Rows from block 4 of the audio encoder of a small contrastive audio-text model, named by matrix and row number. Rows with one number belong to one neuron. Each number is 128 + 32 x the weight over its row's rms, rounded and kept within 0 to 255. All counts start at 0. Numbers have three digits each. After the name is the row's rms in percent of the matrix's.
After each neuron's rows are labels from the 100 clips, of 14848, where the neuron reaches its highest value: "responds to" is what is common among them; "lies over" is the class under the peak. Only what is clearly more common there than usual is listed. The data: synthesized solo parts of chorales (CocoChorales).
# fc1: MLP up (encoder.blocks.4.mlp.fc1.weight, 384x192), inputs 0-191
# fc2: MLP down (encoder.blocks.4.mlp.fc2.weight, 192x384, transposed), outputs 0-191

fc1.360 093:124147136110158167045151120101107165129126127103175150137169158165091170117101085120099127123180130128134175144105117071141102091136100063130144131154111101134136128176157106152146103177100114153145101131125200138121039098129134159122115157168075106131076135139137119140097154146070130161088098149156162126196122056136117123114134144106106135097125127127119069100119102087122085123122144132118166109123155113122149141136123161141127145132151055148199159101233156144165132114066132166081202115101120186128074099149151126092061172217117122107064080115160137118144112124101065130
fc2.360 099:124131110143138114166129132122128096161187138114113104116136133111167082091151116105124143092101120104131103099121087115159121154137131135158170154202133164065181150155179136163109098091128105126181126116089142138090101173142116039169175098138077103158143156110051116182106141131125166120152148143151165163142138131139066085097141122124168115135144149172133109166132182130133165107063160124163110139172170160158093125155158171147125084109169178136112106099134161157100078174196121107125124134178171112141129119143081164063082094149201175160112140224157183119121115170120113210
responds to: note C4; tuba; note G3; note A#3
lies over: C4

fc1.336 098:195122159145131109047037137126155178097132072149198119114183163150121169113118139128155105150077083080139139147094128173096140126128109154160076150088174124119182182086161154164160133129140164088037099138117143129132138156125118176166158140081101177157114157171133131130096110120151136144123142167204141164100152092136085126103208124198147078089141133194148080113126145109105169172140086112129106137085109124150129108118076175130129118095123114169093138122148117129086170171109081172104146094114106165111099084139138154134104072177148114167129154104117119123176085123133090112
fc2.336 101:123143181156079128076120112081151134107156117077122099169130077080125122118171147077108144049174104128160130171135178173165125135129099130180099158173165107144143176104163187113145127169148082150160188138108140089126117148080132116193110056180072125136154152094186155180098090050126142131056161145164116129124131076058063096095189125150163081112122157162122149128135139173151139166156105097198132098108155149185092114125125145167098184088133132128129124086133122112102127126076128111144116101118109110112067117144077093114161140140079141113177143144112153161138126124132122142
responds to: note C4; trombone; note D4; bassoon
lies over: silence; C4

fc1.287 100:106169116114112123039159146173140100114182161147137081129104126132178101063121055165146094132082152123153149175203118140136106111120121049130107191142117116104143102155167143143120104126116129157118073103062157124112110137106100134140164061119149121121181140162149158179123166078137131116113147129162124086113178110156164161073142123093145126125070129105144096079150122171093162105145145133136133066140157100136163118126131122085145115114110161171050130189173104113128151102114182120140096142087139114175149135163136149141162085115125174103148142033177133184097171183073154178
fc2.287 108:126138153184136084105118104111141129123132187181129126055155027107138100097184120133135116093099138105153109184114146118184135098113105139171127075134139121165153074095181134147139101091117149166123130104106064165111151160114114129223166105179081150151132104126153148155110143092135140105133110122129094175131115127127096120113115095114159138133157127090142115123152085123073151183191106043145127110116143118128130123125127063134195195132144106160146092072138199133149109166148080139106143111144092110148136110060178137144139136129180174154121142085086144087037079173174117126
responds to: note C5; horn; note C#5; note B4
lies over: silence

fc1.245 096:143160131103155109162142132108115175182144068115115125151065116143231113130083088127198130148097090118112082161098094190143122124146181096132088085126120123145104122126175097126079131124190079112129068077116150120142145176119083130138138164081125182137138179163112115073128130129166155104090173113185094079142089104179120109114145090089082094124149089091128086082129096162176129103160149152115112101115146114113082119150121160123135050147092172129111129165151132118086090156094157112112100101169140127108098111139034156142204153120127164086099140097099150197121133097150129155
fc2.245 103:131100126129137145143124114182118150131142166102152151129081084140094101126077118126110084094165106117105113112130120165162134129103122127077146083136147151156143063082199134172124086147162090152102090073106106155127161137135094152179146100120131137139186095185142156199157156126099107181098148145165117128156109088139082124089152161089122124164085084104096072111156101091129091128165158105115147105076159107210144133162127196185127084139163119139097125130138033229172056125063122099143079111144107123138108102114143104132106151147076070137150118150101167175141143169139149176
responds to: note C4; clarinet; note D4; note G3
lies over: C4

fc1.292 102:103151147140082116153125120181100142185111154074100147131166088136111116135048114121132096143143118175075085133092159152170114066131146134113115151128154052150124105154102154075139121113104158149104064106103148106108168124142087027147139119052142187156135154130110107105107143132066083143154087160111131132209125092104229162169122127117146115150146125127110100168124155217123163127096122169129097127134147129150094101133117138098131122152170128117129105089139097159137131140128129145131099153136131049122123099146092176086151138080216098173144079134154158110168082113201107132
fc2.292 104:037114129114106130102204126136141118084176179097175120120112118149116118106125122169096077126111162134132124138145141146094084083133135131101128065145105097087192083140120120131134164013140144138100143139142153132101092124097117116077173099164086096111145163152116100145114213093125083130109130066116181143125120129112093147157159124153109047122149106125092143180120104156165162088153118112096113100020163162092114183091112067153150128113149142131166085075165137103128136136020128132151139149079142133116151105137139080142119140113119101122174131106100172083103130133164101138
responds to: note E5; note D5; flute; note F#5
lies over: E5

fc1.204 091:025119114086088076078131139174158126183130106133212156116112125107201109108157069159144156142113089142185202158154106152156217091151112095174115152183147160133120120119146132168111064088117102117132084116108163142185159134116137116127136134177180159125136108157193126113070103097155154156093213129095141121132125121153119133083188111144100144114137102120153120095169145172085145152158161110104116089113134084082121109158124160128128079165147130129132152117189138118100123134083129122176108126100127173110086174154128193131149055141151112131131161081095138140108123128075155138
fc2.204 092:128149103172134147136115090143143161140182157092178110124129102127162168104123107103167071046144157136112138138078117146107126102158099120178110139079153131117116099111134143178131005104171113136128089121069159088085155104040112163172116080115113112211115082110140110107113125076155173161102143111191137148076078116147095103090127115087124133148090182111155103142128097135137109177093145077105129100154100082092168154086120097128149134194094108143142125139128158078155087084130099137175088108179080088127109126120147102132129111126088172131091112071155089116088077088152104131
responds to: note C4; cello; note C5; note A#3
lies over: C4

fc1.96 112:117138136105131139070196126095146124104153144155145123147066143099192099085115067151151084151104122119150099161138113146125143140138087103118101088144109140160129097122157104161134100067169160177112092133091142131146118121144064160152123120145134124149178134181143151131119160030107160102073101125123120087138091122210118108059184129155129118121078058120139086157129120147098169147130179121098131082138141122148173093106130122117177079106109118130099096223170167144064112210113142133111107141106119140156131160150104130174129110143120218075148135067112154178176133178099120164
fc2.96 115:114142160157126154129115097157159153144137123091150128154114091130147136080140081147179096130177126098167125196145128096104187139101053169174072141093143123101134047111198136137158088076167135154093047117092061208139131133109129151195184060093109115114138125143132108168149121067140143124138138102156110111114128110155063094101093096111130116178139115086142095090101054093133173165120151083126145089111145106139121132153126142127176171123059085102167112108132107163125167144128113136132074095120132116184127106102128059126152136130149169145113144099126156115067120158073145185
responds to: note C5; horn; note D5
lies over: silence

fc1.134 094:135113126147128124127116092079061162150136134100092093173118179090155175077097087161055139098121190071107108089142114128160133119123110127106112147083066142168155142070103071104137089167140103142111117109172184126136113168114111127110110145122183045152179131187132117143135139133132115126147147153169121146136128130140130143086104102112122154255061100089110138157148127080116130194078155169142143152142132121137132088147175181142150133139217137144147165090127139091110111148124162116051142146105140113098165139138122167145145085099164090158061126120130104114134116169084126187
fc2.134 094:081165060042109174146120102189138118128179096133151184174146067100076123144117140098131143099083119120148148126158159124091113147134165103070087100140119128103068113112131143135128152146140113113128156129143159177154136178081173100144150168162102019153150138160179109174097106146067079202131086106106123089131136140102155121088147144189102051075111118104096129163143128123090158134124134114101095123132122168162149169175158121136103132160169170112166122096175144154090148118139139116181147119139146076142190147179179092124138128104099088119116118171103181153103113189154103126
responds to: note G#3; cello; note A#3; note C#4
lies over: G#3

fc1.191 093:144152142144144140112105104116126105147158185061175179205123125175155091109115129108144134109148084104042039119139109129220067138155115108106156105073122093159109173141086065134134109103097108130159132174129133098135137155105169112157143205128121168091124122161131151133089114082098179100127143174137192101161161115104087137097130156107144116127163164141112136091109120140082120140120086139125164160123137136093093075148070173134104131157076102125178149115086130101130089138162147158114104056093149169187131156157097164152085172127110103166216141131145077154101175129123139115
fc2.191 104:110100091168161148145108112125125138139111154100130133112176147161115166111086164158112105112138120066125150147202148075117122138166133104084038087074141144106115176152130160181125102158091104170071114105114089104125192117162119137167093137155085129103138153085110155169161164126115138151143142128115090140102136173140157136152165106148083130139108162131166080119132102156061133099153087159114138119143121140097093132103125105122117051007098113102126069138151132134130121117178115136159159235134134074045115094102103093042155188134159122122143130138125073104104081134116130146
responds to: note D#5; note F5; trumpet; instrument: flute
lies over: D#5

fc1.357 096:113107110147115124072185096100143100115144192134133118133132164127207126180113129090148117108148140085141203105147096141150187160190113161123121147137106126085133142174135127109104159127177130113134129131159156132142147160104147142102099164108131147058120078114071141179110108107140130101067144082086117123119139076156113156139152105166146149115107092128149159067109131180060133224148097097143106173148106148127104125111074130118124145113017078063098164165137107109141108142129156122137129070155135046077169093122135100153083160112189143176105125122125087067087132095144114164
fc2.357 091:102098117072123079193120116134127091096102119154076128084089155159120127092094143072139143093100114081145085113199052146141103115137071135139105097132195130115133124137070104170153098077168078177153081107152100121175137142166109170166145171081146104099136122102139101089132068093128147117126084107090102123143169138179125110125094073125130140073103120167062140118056156148163086152088052139174077146178141158103167096112159140129119136098116092103082115145099211139112093102125157136096144133088105113092158141117090107112109113116070105150163146146128155091166159092174114160
responds to: note D#5; note F5; violin; note E5
lies over: D#5

fc1.157 110:134141137085106174149115140136065188075106163109160126182121154150136112050122142113086112127117096132164218117102141130050113096116078085110137194166103127134206130109121162132120055122101171174121083114120140134112109120132141108166167096124091163121115168137107108136141210105115128136122144185063156120176111141102178182112161161138129093156116130132069109142156102125091160115050255128161135120100133163121104093191098155124162149128171127104108073089142127131141134129175114111166082190122108102145125100144157116111140099128199151142122135115146142105138125139100113129
fc2.157 110:143197101100088158110054178255150109147126178112163114088157073137107066171112155081117081088086107119134156076102114111131134144137104110055140041156093108144071140103114208100121137132122124184165115091138155109117149123130143140144172103139070148090136144147130082149142142107135086140076145132124119168199161100122127144122173122159130044105152137083123111130097090119178146112138158160130128137091167178138150146174108088150098116143110141172145096073164118164137130139137117141153126135125127128054070092191143124136119111148139109126115182134109153111107149140166168122
responds to: note E5; note F#5; flute; note D#5
lies over: E5

fc1.45 104:123143098097119102109176121145132110105139205097183144105110105141082148109118166096115138169175150126147055140169230159100075069093095069108109124151105153085120155124132146084157169095140117191086181072107128096137138139114106108101094119140126127097166155082153156130194162124169150106148167107083084065177123100136159137138154147056143122139062155150116158134144144132166147082117150143137097131149196181069090137145111091071106140155121111104131086100133137084194110141144091152126124155176139118126138139175120172077160097135151178141179085146158151156142173102132165142
fc2.45 107:140137199123131104047137130186173173085158164107200110130138044091085131130072130102080136097107082075120189090080164070156089104160129133122141050169158115106185160147128180100135143116118111152126108158206140169116138138104143112204134091149089083130144124123131108113147148141113126120095112098207141151132164141138120085136190148138117120152139121110134169136141109124162099150185122122131106111149128174102082137090091119137110107102116119105099116094129103123158074198093106132127087108124159084129129153161171088148148243136145140150177110162132109155150131083144111100
responds to: note E5; note D5; trumpet; violin
lies over: E5

fc1.268 101:177155142098157147133109095119120150093152119205210123111157203129139117152142108128147122089146114086177184143152131153085147085105098095148096168163143165093158179141144125199156093102209173106117092121116156152109093119108162255117146129115089130150128148191133122144154143119104145124131130167136084148127132103141128118147134118173178104092126150125154120183125135144097118161077124131189124118165161145129167153100082139133151170119103141223108118170091118101131161140151139092141121143097101151095179111110118213147087121135151082153148128108151162140141051174079160105
fc2.268 104:123143107067171104119072110145128122094138140149130157102102124115122052125150139092115084092046097138119110096089103232067114106123123075086087096112102086164144112125253181114167171152143127150103098120095125153095182135131088089162114067165094096174130147113125076175176121116127117116077127082100118135170131069096114130126179142095119086129087107110147160156109095108100118164126113109184128092139130118132103147078149131166125153098124122083137074113125131122129159120182165112140122110125105178106164081092164084121164113126162136083171187137142148184179155123115136146
responds to: note C4; bassoon; note B3; tuba
lies over: silence; C4

fc1.137 104:149109115119135083099118144129110154103149124070110146180122135151183124118085079122152091155098078122115122225112068189148141118160109109166114086114175113102126144103215129181082093123182132136118080130124154117132125155112097133137125176128090125123147113193133121151131167100167121118095124131095079073134077102149099130149151028113100083064073112095107104059135173139164236118117139183132127077112157136115098115129122145176113078117129060180091123161159065139142081128089118130130171129116095168099090115103134129144120152157162137144135152093154148149129141077094133140
fc2.137 109:098098117124132094103079151117147135097117118126133088140113159092132069124109107074161155099123138134112145137153169088112172095080140121142145082111165166124177057162207104137081106130143098137075107116103130116113098112130065170167175066165143107088180131131144113117096163097153141165108128104184030091144087129104114081125144156153092120170096102158147102177146076106164148113173086119092123061128133155160102154167129126090111094091107122131233087083115112145123106122078190075117114072174154142144168121149072123144141111129144108171132116140124106197108134151151063105
responds to: note C4; note A#3; cello; clarinet
lies over: silence; C4

fc1.140 098:127172124137101121175134115255103162144197087119116107144091156142116130093106058133139118149119144106134134112113123110100110131124099103075125104117088088161149136132033152134141101155121131159153151155167160139121166138164110158164116142135106122136118150129045159113133176147107123033088103156075115144148084150162112128128179147113142141143085185111177078155170159124123131116143117147149148119066119161150079143168143109171110106117144151107151082076089181091114089108109086106131089129134121030199144058120068141127128142107107116108097145120109118117171147199131072116
fc2.140 096:071150146178102156116152146206134136110114137121131172172124135131120144132094144150164104106111144117125123077097158078139143089078151081123107121077129143140126131026151201124196100074140030101140138119156141107079145100160092110170091149115123113131122067152174162224105146155098130149124151140127114150111093128154113108067188147085177145117132152073100164124082103202160164143095127150164133131113126198134079130115156064177128136146087183126099109069165121116164100148154176119143108145141179140136125119136153126154110144107136138157098118098157141075182152148175122105
responds to: note G#3; bassoon; note A#3; note F#3
lies over: G#3

fc1.33 105:139093132120069130142125129108144077168109111127122106124187141116103140087060093141139093177055072112102114143144069163121140100141093072161129124072141137120122114149071111065182135092082104165101095169145159168112169177154121103147116131124178172130065107122115105126145081140148096119090164230103131128115163165189153165167147165137134130167160103136135120155121092109126123095116161148153150179135104166197117146120093100152130066109179163119142127019147114123156125166098133125113075130150116075121108088111114195131123074116144102203104124135138089164086144127156145124
fc2.33 103:124137164140109138226223080088138147102106086092105022095126137083120138191154135143116080126167149123097139167130113143149129163141172128099098103142062132178189082128117105089145126187109106095135144118143187148113131147127132120120205121105157153133077134135168134140093133107129121156196145120167063143121118083106124139128115107125160116131093116179113160135114106124178100097126133133168121115148143167189121170126122122150106146101140155120183121087126185111118156180057166133134112170096094108060066150149147134171152139118110128068120151106116112168111162132199146202
responds to: note G#3; note A3; cello; note C#4
lies over: A3; G#3

fc1.55 112:156111173080104069062091107103107117101107155133136112187100101104118133161118103102124096187083096151143083119106133198108118188212116126091107094083143124145045158130141131158093086166174076148067109155061123096128072113127136147142113123123149148143117114148139132136125127114156101090083109181102108101129133141155120079145147134124150089129136120138109036104129135151059151151131117100179115097125128120067115159131114147141176083120108106118187121171100151171080147145115084138100114168128130138179119079128082176111163069148136223127069157135138177111125131166061119132
fc2.55 088:181125069080162100132091105109098177125130178212109119117210153160210132128146115142140172151128155130164061132059049145126163089105081102116122130145164153125149129069094123174094145156103138161110073076085101157104137106142120145172116080169098136081096119104137144145151147144147124083072177122197133138117128128125106121099096078084161117136120133107063085084128097115175148085111087137122102120147157133121125127138158098148152191121111140135107119093156119112118098030116126164099144084101137107092124139134149211081117116090112081122113135105100141103131074097090155155
responds to: note C4; clarinet; note D4; note F4
lies over: C4

fc1.89 099:120118088202146117127108154176100094190147082115099125184162172080067125069089145117082080119106096085085130111141104179171171161108147081150093164112148132116114109117091100097140140119131135180073138129130140127146143134198125136122085141096113129151181084153132137106147174094159097132176131136135175113161103134103105176165097175099070110134073128133095128110130115116145150140127126185082141155115070135189116083173110113205131139140171113153142144129127114184104198128192149104116115178103108104130115205075106133085172107096157129173054173089153184138152139142131145125
fc2.89 112:129135144172089142089093121137020137087133091129115073132143137086036164138102126097131088151106106122069083154104128127118121149133140129089119135186113119138146103103092084131097086118115115153104139143205116164104188173129152116140155113119143149137132201107139106185113134133091096134154161145117132134156147130141126191073073104169074111103098090136151127125135124049104141209181136104144124101084111171142144143136137123155128114081102145110108116068168114193152125129118131102171125182104109110140126119177145099178149147089107136117032175125171222121105130177131172108
responds to: note G#3; note C#4; bassoon; note G#5
lies over: G#3; G#5

fc1.115 094:078118163123181106067135138083082182160166177148131103160141133149113155088108167147176175107123129103097056104179151221144135114087082133087148120061163122113137072177113151084074125093157109119125126123099200114117110159122129194122061112122158105182136099153133105088196126123148143101107070110088156169069154130061150155137120148156128090129095043115114124155119138105149143109156129129144085167126070140069063130144114127129137114102118185129124139111129178116140146145148143155189182153142150139131070151065103149132119144120119143106182087135115134141146162092116129094
fc2.115 098:182085153119147158128123168094077104092196153121158097112082151124118104155204130082148204141099093093157057115067120139132148111080198160142118077095112169147170112096125111147148135141141133127140162136110111161147117200136144094167124173114142073173082139151158103128133128135109118083195090152111210114095154146137107152116118109141150113157118124137156106175126112141149111108127110146090087165143143173119100181164151107188129030151121115121168123098132109189143123075127134051119120131143102140202110124059143151104072174051137102124145125168153118133129087118112142144
responds to: saxophone; note F#4; clarinet; note A4
lies over: F#4

fc1.136 110:192120142101128130116115118139076105124116113098124123123120131130182087095118118148150127144107138078072099132139171121131150138167148164135164105152113062129095142111083103143184116126149154132134115109125152106139158204160118118135152199121068103087168114127134157137127084105150139075099082127057142091096135139104114212133137090189087189156124150095150155125098179167153064194085127046168149154172136125117128150158076191117118114084123079105116115156110128117100110127155173179086074125154149099154177140125124066132108131231148185115110139096095067089120148088149141142
fc2.136 111:103082161145124124186136161132144106111116101137129130114152112157115161154136162106186103111102180149120148177146168129115130186124144124118119117105150113170120148089096159152160086133142120044126103146139085126144164164162144139128107133122083134138165124074151113149131124071119125108182092115112138127125179120121159142079134111146134138124107132136152155100075103108070049211131095107156166165155175147144158067097083102150112155132074043132148183174131149158044112144148124102121116077137106070148183122113154081164102141112147164152202093101062077047132188145138181088
responds to: note D#5; trumpet; note F5; note C#5
lies over: D#5

fc1.75 088:115091165114135123142102105141161203109133105093110075129129128172157107190255139110134139143109115123114024115168126109098152074141138114126095165163171082125090131094054163109146101135129105082125066065166168118080056124147086092106078150141120103107076165105135092096094142132178150125120134136104109136147190156143061104117130096110106121131113135110121110167156135130135193152140124170090129140133146170079150125156134127092162160188140113119109115093091152156141144089154153165126153102123155150158132109131069093102131186123098131087136062109182127169085134185121156126
fc2.75 090:169132096102107107136149121129145118116118125115132169120108103132213108131165152125107163057142156106135157167100090105099099153130097075068119142100122084121121085073118127123099176116161096178098113107110120111086131100103108194158063095168120147184148153176143152110110119126144144115128162123132107135142092164193135079135106199055156123102176094154177154142102126132112126124114102147092126185189135137158071142154068177131103155142150095129107068156102158168142115112043172152162139109162131117053127109106139110132053129122135130178155112186103064082186074137141177132
responds to: note C5; note C#5; horn; note D#5
lies over: silence

fc1.151 096:149138108108056142046155147132137164127155156083181140141095131115138131135148099149094093131124089094094168161110130144134122111132103119170093135138138127095144146098136095102172113125139139097084104117124127151116087162168071163154158089109074122131170146156082129155099131099164142159146166148169072159146156055126134147170153145089111087146137093141115174097152169166171152083044124155204089072106180089117139113138124139083140105102117170134047097107132131084099143123120209203079157098158152098060054096089101134109108093149080116119087137127165115115117092107099076152
fc2.151 095:137059132144126072112086074161128182141147092136146103149203123104119145079079156117112155148095141115154170161137127144082117078121098164104163152120097150086132121077125124100154107121092169171181144118164115109187155092145121085114191100146127138048193105135147071121127102114092150135122148132158085151141091109098119091123177103059091094071101128085110127144169115099128133138086087097102065104179172112147087130111131150123127146147141148102150114114170154117113132141109085134189148130098103094175164094107111069139105107103126236192176147100078104167104113156132146187
responds to: note C5; note A#4; violin; horn
lies over: C5

fc1.135 100:039125155072112133137142151131128159114142178110146130141084114123063143154119157085135173103120133067131106096198128151118140117116124091142119086120152162098139146160107175088116169152119088098125087100092212097128101139085140117099093094110181077163114120131123149084193069101152102084166045113100153142106138085108124160090169157165129137159094044095142120126115132116122155134121168100129059148100149130144042094137091152127159097080142151083125157086182122138145144159125112132133118191125124138080090139057073126081113163086109145095165114131116069097147138149146176151
fc2.135 106:167109126102121137126127163161117184120249184155129067125026165084073068158076142101118192092091145123115128102127136142144159115107153125109159128093154174123132160155127151153111121082129171123121077179113151088121082146119156140123139181146129115158130104091197130105127095127121152099187091094132189128125120137138213140137097144128169117151134107121125138117124127097190093109129135164118109141145105126112123144146167097162108119201082110158149143125156214127171098131104151120127154166164145129169147167056068149120086154096109163050115141110113122132084107139141182158
responds to: clarinet; note F#4; note G#4
lies over: G#4; F#4

fc1.22 112:146142104133136114128164129089152117142111105122125140170124157118173111182115080129156129120107134061136122172171110146102103131116101186135181075132109121154129223122052121138124123102152084060143107117082151124129151175105190139113110164109113121128132135137132117159125128124133173096071143105074124102118108105152126142132145126183113131114132165173112143052103129182046100203091116074130101158174127118092137114115058163109137070055133113124128157145117151156111130084214144128154084136189163082112132077123137074115066136133123153153124136125103083003116133136120123121
fc2.22 108:131120126135108121171092133120133091116153153153244105131174125163122103146164103087145139137121136140121129147151138124164147133176142103094139055166169123127165169085067053109148091104128106148178080129130109153150119165137114163074097149119115087079176124120080066144098137086089149113141139101073118107090117159096136125097101143137119123145133172177052072093054142157110104164126085067128124159160114125079151081074116124126098160123115138072127135147111130125157095136166147117133183105124128153098102079109143087117117089136044170139186111093035077074122138156121112141
responds to: note D#5; note F5; note F#5; violin
lies over: D#5

fc1.178 107:126149152114136141107182106172120178131136193116178129121115086157134141108176092154140137158135134131195152133149142116135120020127110072100132143110158129140130080125124106103087076039101160153150090078145150098138142120149108159177129111133117129128134144115119137104128133087121124143180173073104140127166125100091197096129159109093164118116075130151121145103163127125088171133102112130113110115119192113135102120085082083062126198122117153158114079149095133105142134192129176154085087209085130100110101106141130158061165079041176110151168172108166119047154136125137162113
fc2.178 103:139191133098113137089130153121137141121171169096180126119151030126139096131128156118132162115135137115171149050199103076053082140137151114079077085098110113119119096074129165089164164095115146139136118092133163082090107130118074141173171070132078153093141175100140150149144122108153095143082133134128084161164150070118101111111112120092117131121150146131098091145102159158188170202127083099158091102075138173093141134140109085105113146120124081111126130113097114126145149172093104159083092139097093179117139108149159123192137141195183204189136170137120126134106167118093086114
responds to: note E5; note D5; trumpet; instrument: violin
lies over: E5

fc1.354 109:141106148115175143147144131168111138175157104172102123150118151121151147192112131109155109090075067089067118123112141103132110091176094134125133155141148093114117191087068092170112107098114092077111139127111109118149144142140168105140049093147090151073150100101079109119100083084092162130086118165111128091112187126128150189139153130199110109176120156154123126053084104145044055121118085098125118161141141116120136112144094116173117140132034112098170176202093149069131107119168117132143154133162097098158130110142117073145043102126081145121111105145128082083100119123150105126
fc2.354 107:049117106125150139155071087141129081152156138131128049085094142116144137098090183091130077142143140150151152121163108167169101113160151146116110058085095119067131158079086116167101084167135122185148112113136073118206104154164169116106136155134151169107168103085157138167116112102122123102140087135102100093126125131178134086156163173122137139062194195093117098083083113114134070126135109105129105123174162133154139098099141109137186128113069156139146119133123174150115056130168139106114157093173147106113148160097177105088153171128136141112172115107080170069100202115161162140
responds to: note D#5; note F5; flute; instrument: trumpet
lies over: D#5

fc1.107 097:132127112203069168110092111133049153183225176120128157127138112067127126129215091071141148196071087095142133117188177125118146144088142195128058154106147148127146165168120117067158166151179163168101110106101178164139100115121111135151099140130117110119086110122093139158088105137115085114123106143155127144139040112110142176131147104178165132127157122151130091139149199103106148147126156136086184136163149121124074107142135127123122175106180132152130129137113181126151139150150112127060118173180126135092128107108130148140051097074081127136133140176123104140092118151117120130
fc2.107 098:105129192106139168121166165105163124127162153158111127105122144057207195096091085138087115158062188142113140075112111178116118145154177117082162125133133143104154152043148115097121102175126163136057148099066148133115154147203134135154121125141129155147166133146140132128099152102093119138125114052127107098131088146174124144141121082174132118047138146094142140169060169185119166107132150101100149125136147157112191135128113098163079149137130121144150127112087150120119123056098146128098151082137112115095145177102184153194171174144155072090146148079147104136172071126148138139
responds to: clarinet; note E4; note G4; note F4
lies over: E4; G4

fc1.181 100:191112118142137126136128162128111105122127167121099146135151141168170110169107133113148077151132165091100153177103109156156144096186116147156164101077109119104136154122079098164094120142100167122135088110141132119072144155095152108117158068179089161137104118089136198119162102074117143096088089115055161101128120136104118107168198149202108134129103146142187080108174161118018093145112137075115172163138137149094122134134099109139116077092131151028098193162112162130152144143121146099170064112163127126215103121107097113165188093113095125134124134116097101066144149130102134128
fc2.181 094:130147053128151107100080085125107141175159105100169057137160127142135110105139153106222146139134094135114189113122085126182152158090118148108114103132134094156126217129063055125182147104128124111163117160132106108125131142129121134122044162127073167095152131169110139131146117137131160118147123117132123108084120187129115138111112126154133138128100151167046123142119094065087070150147059148072056188163118142146084077083109202111117093110131150131117145180133136175126151175131164077100180179188148141142097096098146113150144107107121182133163112125153128079118133089124136149
responds to: note D#5; note F5; flute; instrument: trumpet
lies over: D#5

fc1.104 109:154125209139133137107178110097112117111119109100131166107094055162131149103122121089102148168137063092123085135176162084080150116095129167129112099154109192160123135077098111165083101181142099107135130183095171095136182191086178137153155123122122088130135122113137227143136164117118136136134113154036124092167134173091097147155126113131064162067107139170126163150109165119120112096101162165132119185189102164115091088148072117109135102080134164125170091163148087132168150089154161142153137127164164072171124119172129109132113170045121177117134126120131088148163126099137137130
fc2.104 098:069112164165138098113130117126129078129208158110168089135151154124179115101142097148130144094108153132133136113164159104162104162139146144122131065141146101150104087119130102153106199071201148093194103065168171118127183037156191116115169150112168171118109066106143147199177112107137125055144075137110131139097120148127128083108122167130126159158123151118134062141109201174151134081102153137171103150158124086138100098115104122095091105120128109093169191137187112077125139141081134132126171088105128085136096121128145121163184143140126150127084123109151057127115169103162154098
responds to: clarinet; note F#4; note G#4
lies over: F#4

fc1.110 091:147155085158155123069121154142122149214145137112125147156126044127146102114084062154095146121127074187196202118131134099132148054124177076125164124100130094090146176093105097117104150119126148101085193150123148082132115158124124128093116128083119094147135118118139112151128149073162158129094123130139093071147124122158080137066145119172152112121080134166086054097121128112110156158145129103126103120151178082158080149149123113128150122047180120048097105087160124161098142141093170126141100139121190125111108150151131080137111134194137150084127095105169106150166109195077091107
fc2.110 098:196170090117143081094065111136209123112139128111109102105168061077174133168157116118132119112195123091089123150120146125161116089152113140097142144108122152105153102146158129117129098082099165060174161127146177124090126158149115104138102129137096118132070136118135137210097129118042126131166123098169164098097083151099123121073135150173129150173106142132095155126144124109104122098155085133166102110070098101125119144191139124137142108133122148113120105085129160180126094131128069103061190103159080152114145082128175115101103076068176111119073044150190060118156123122094133131
responds to: note G#3; note A#3; cello; note B3
lies over: G#3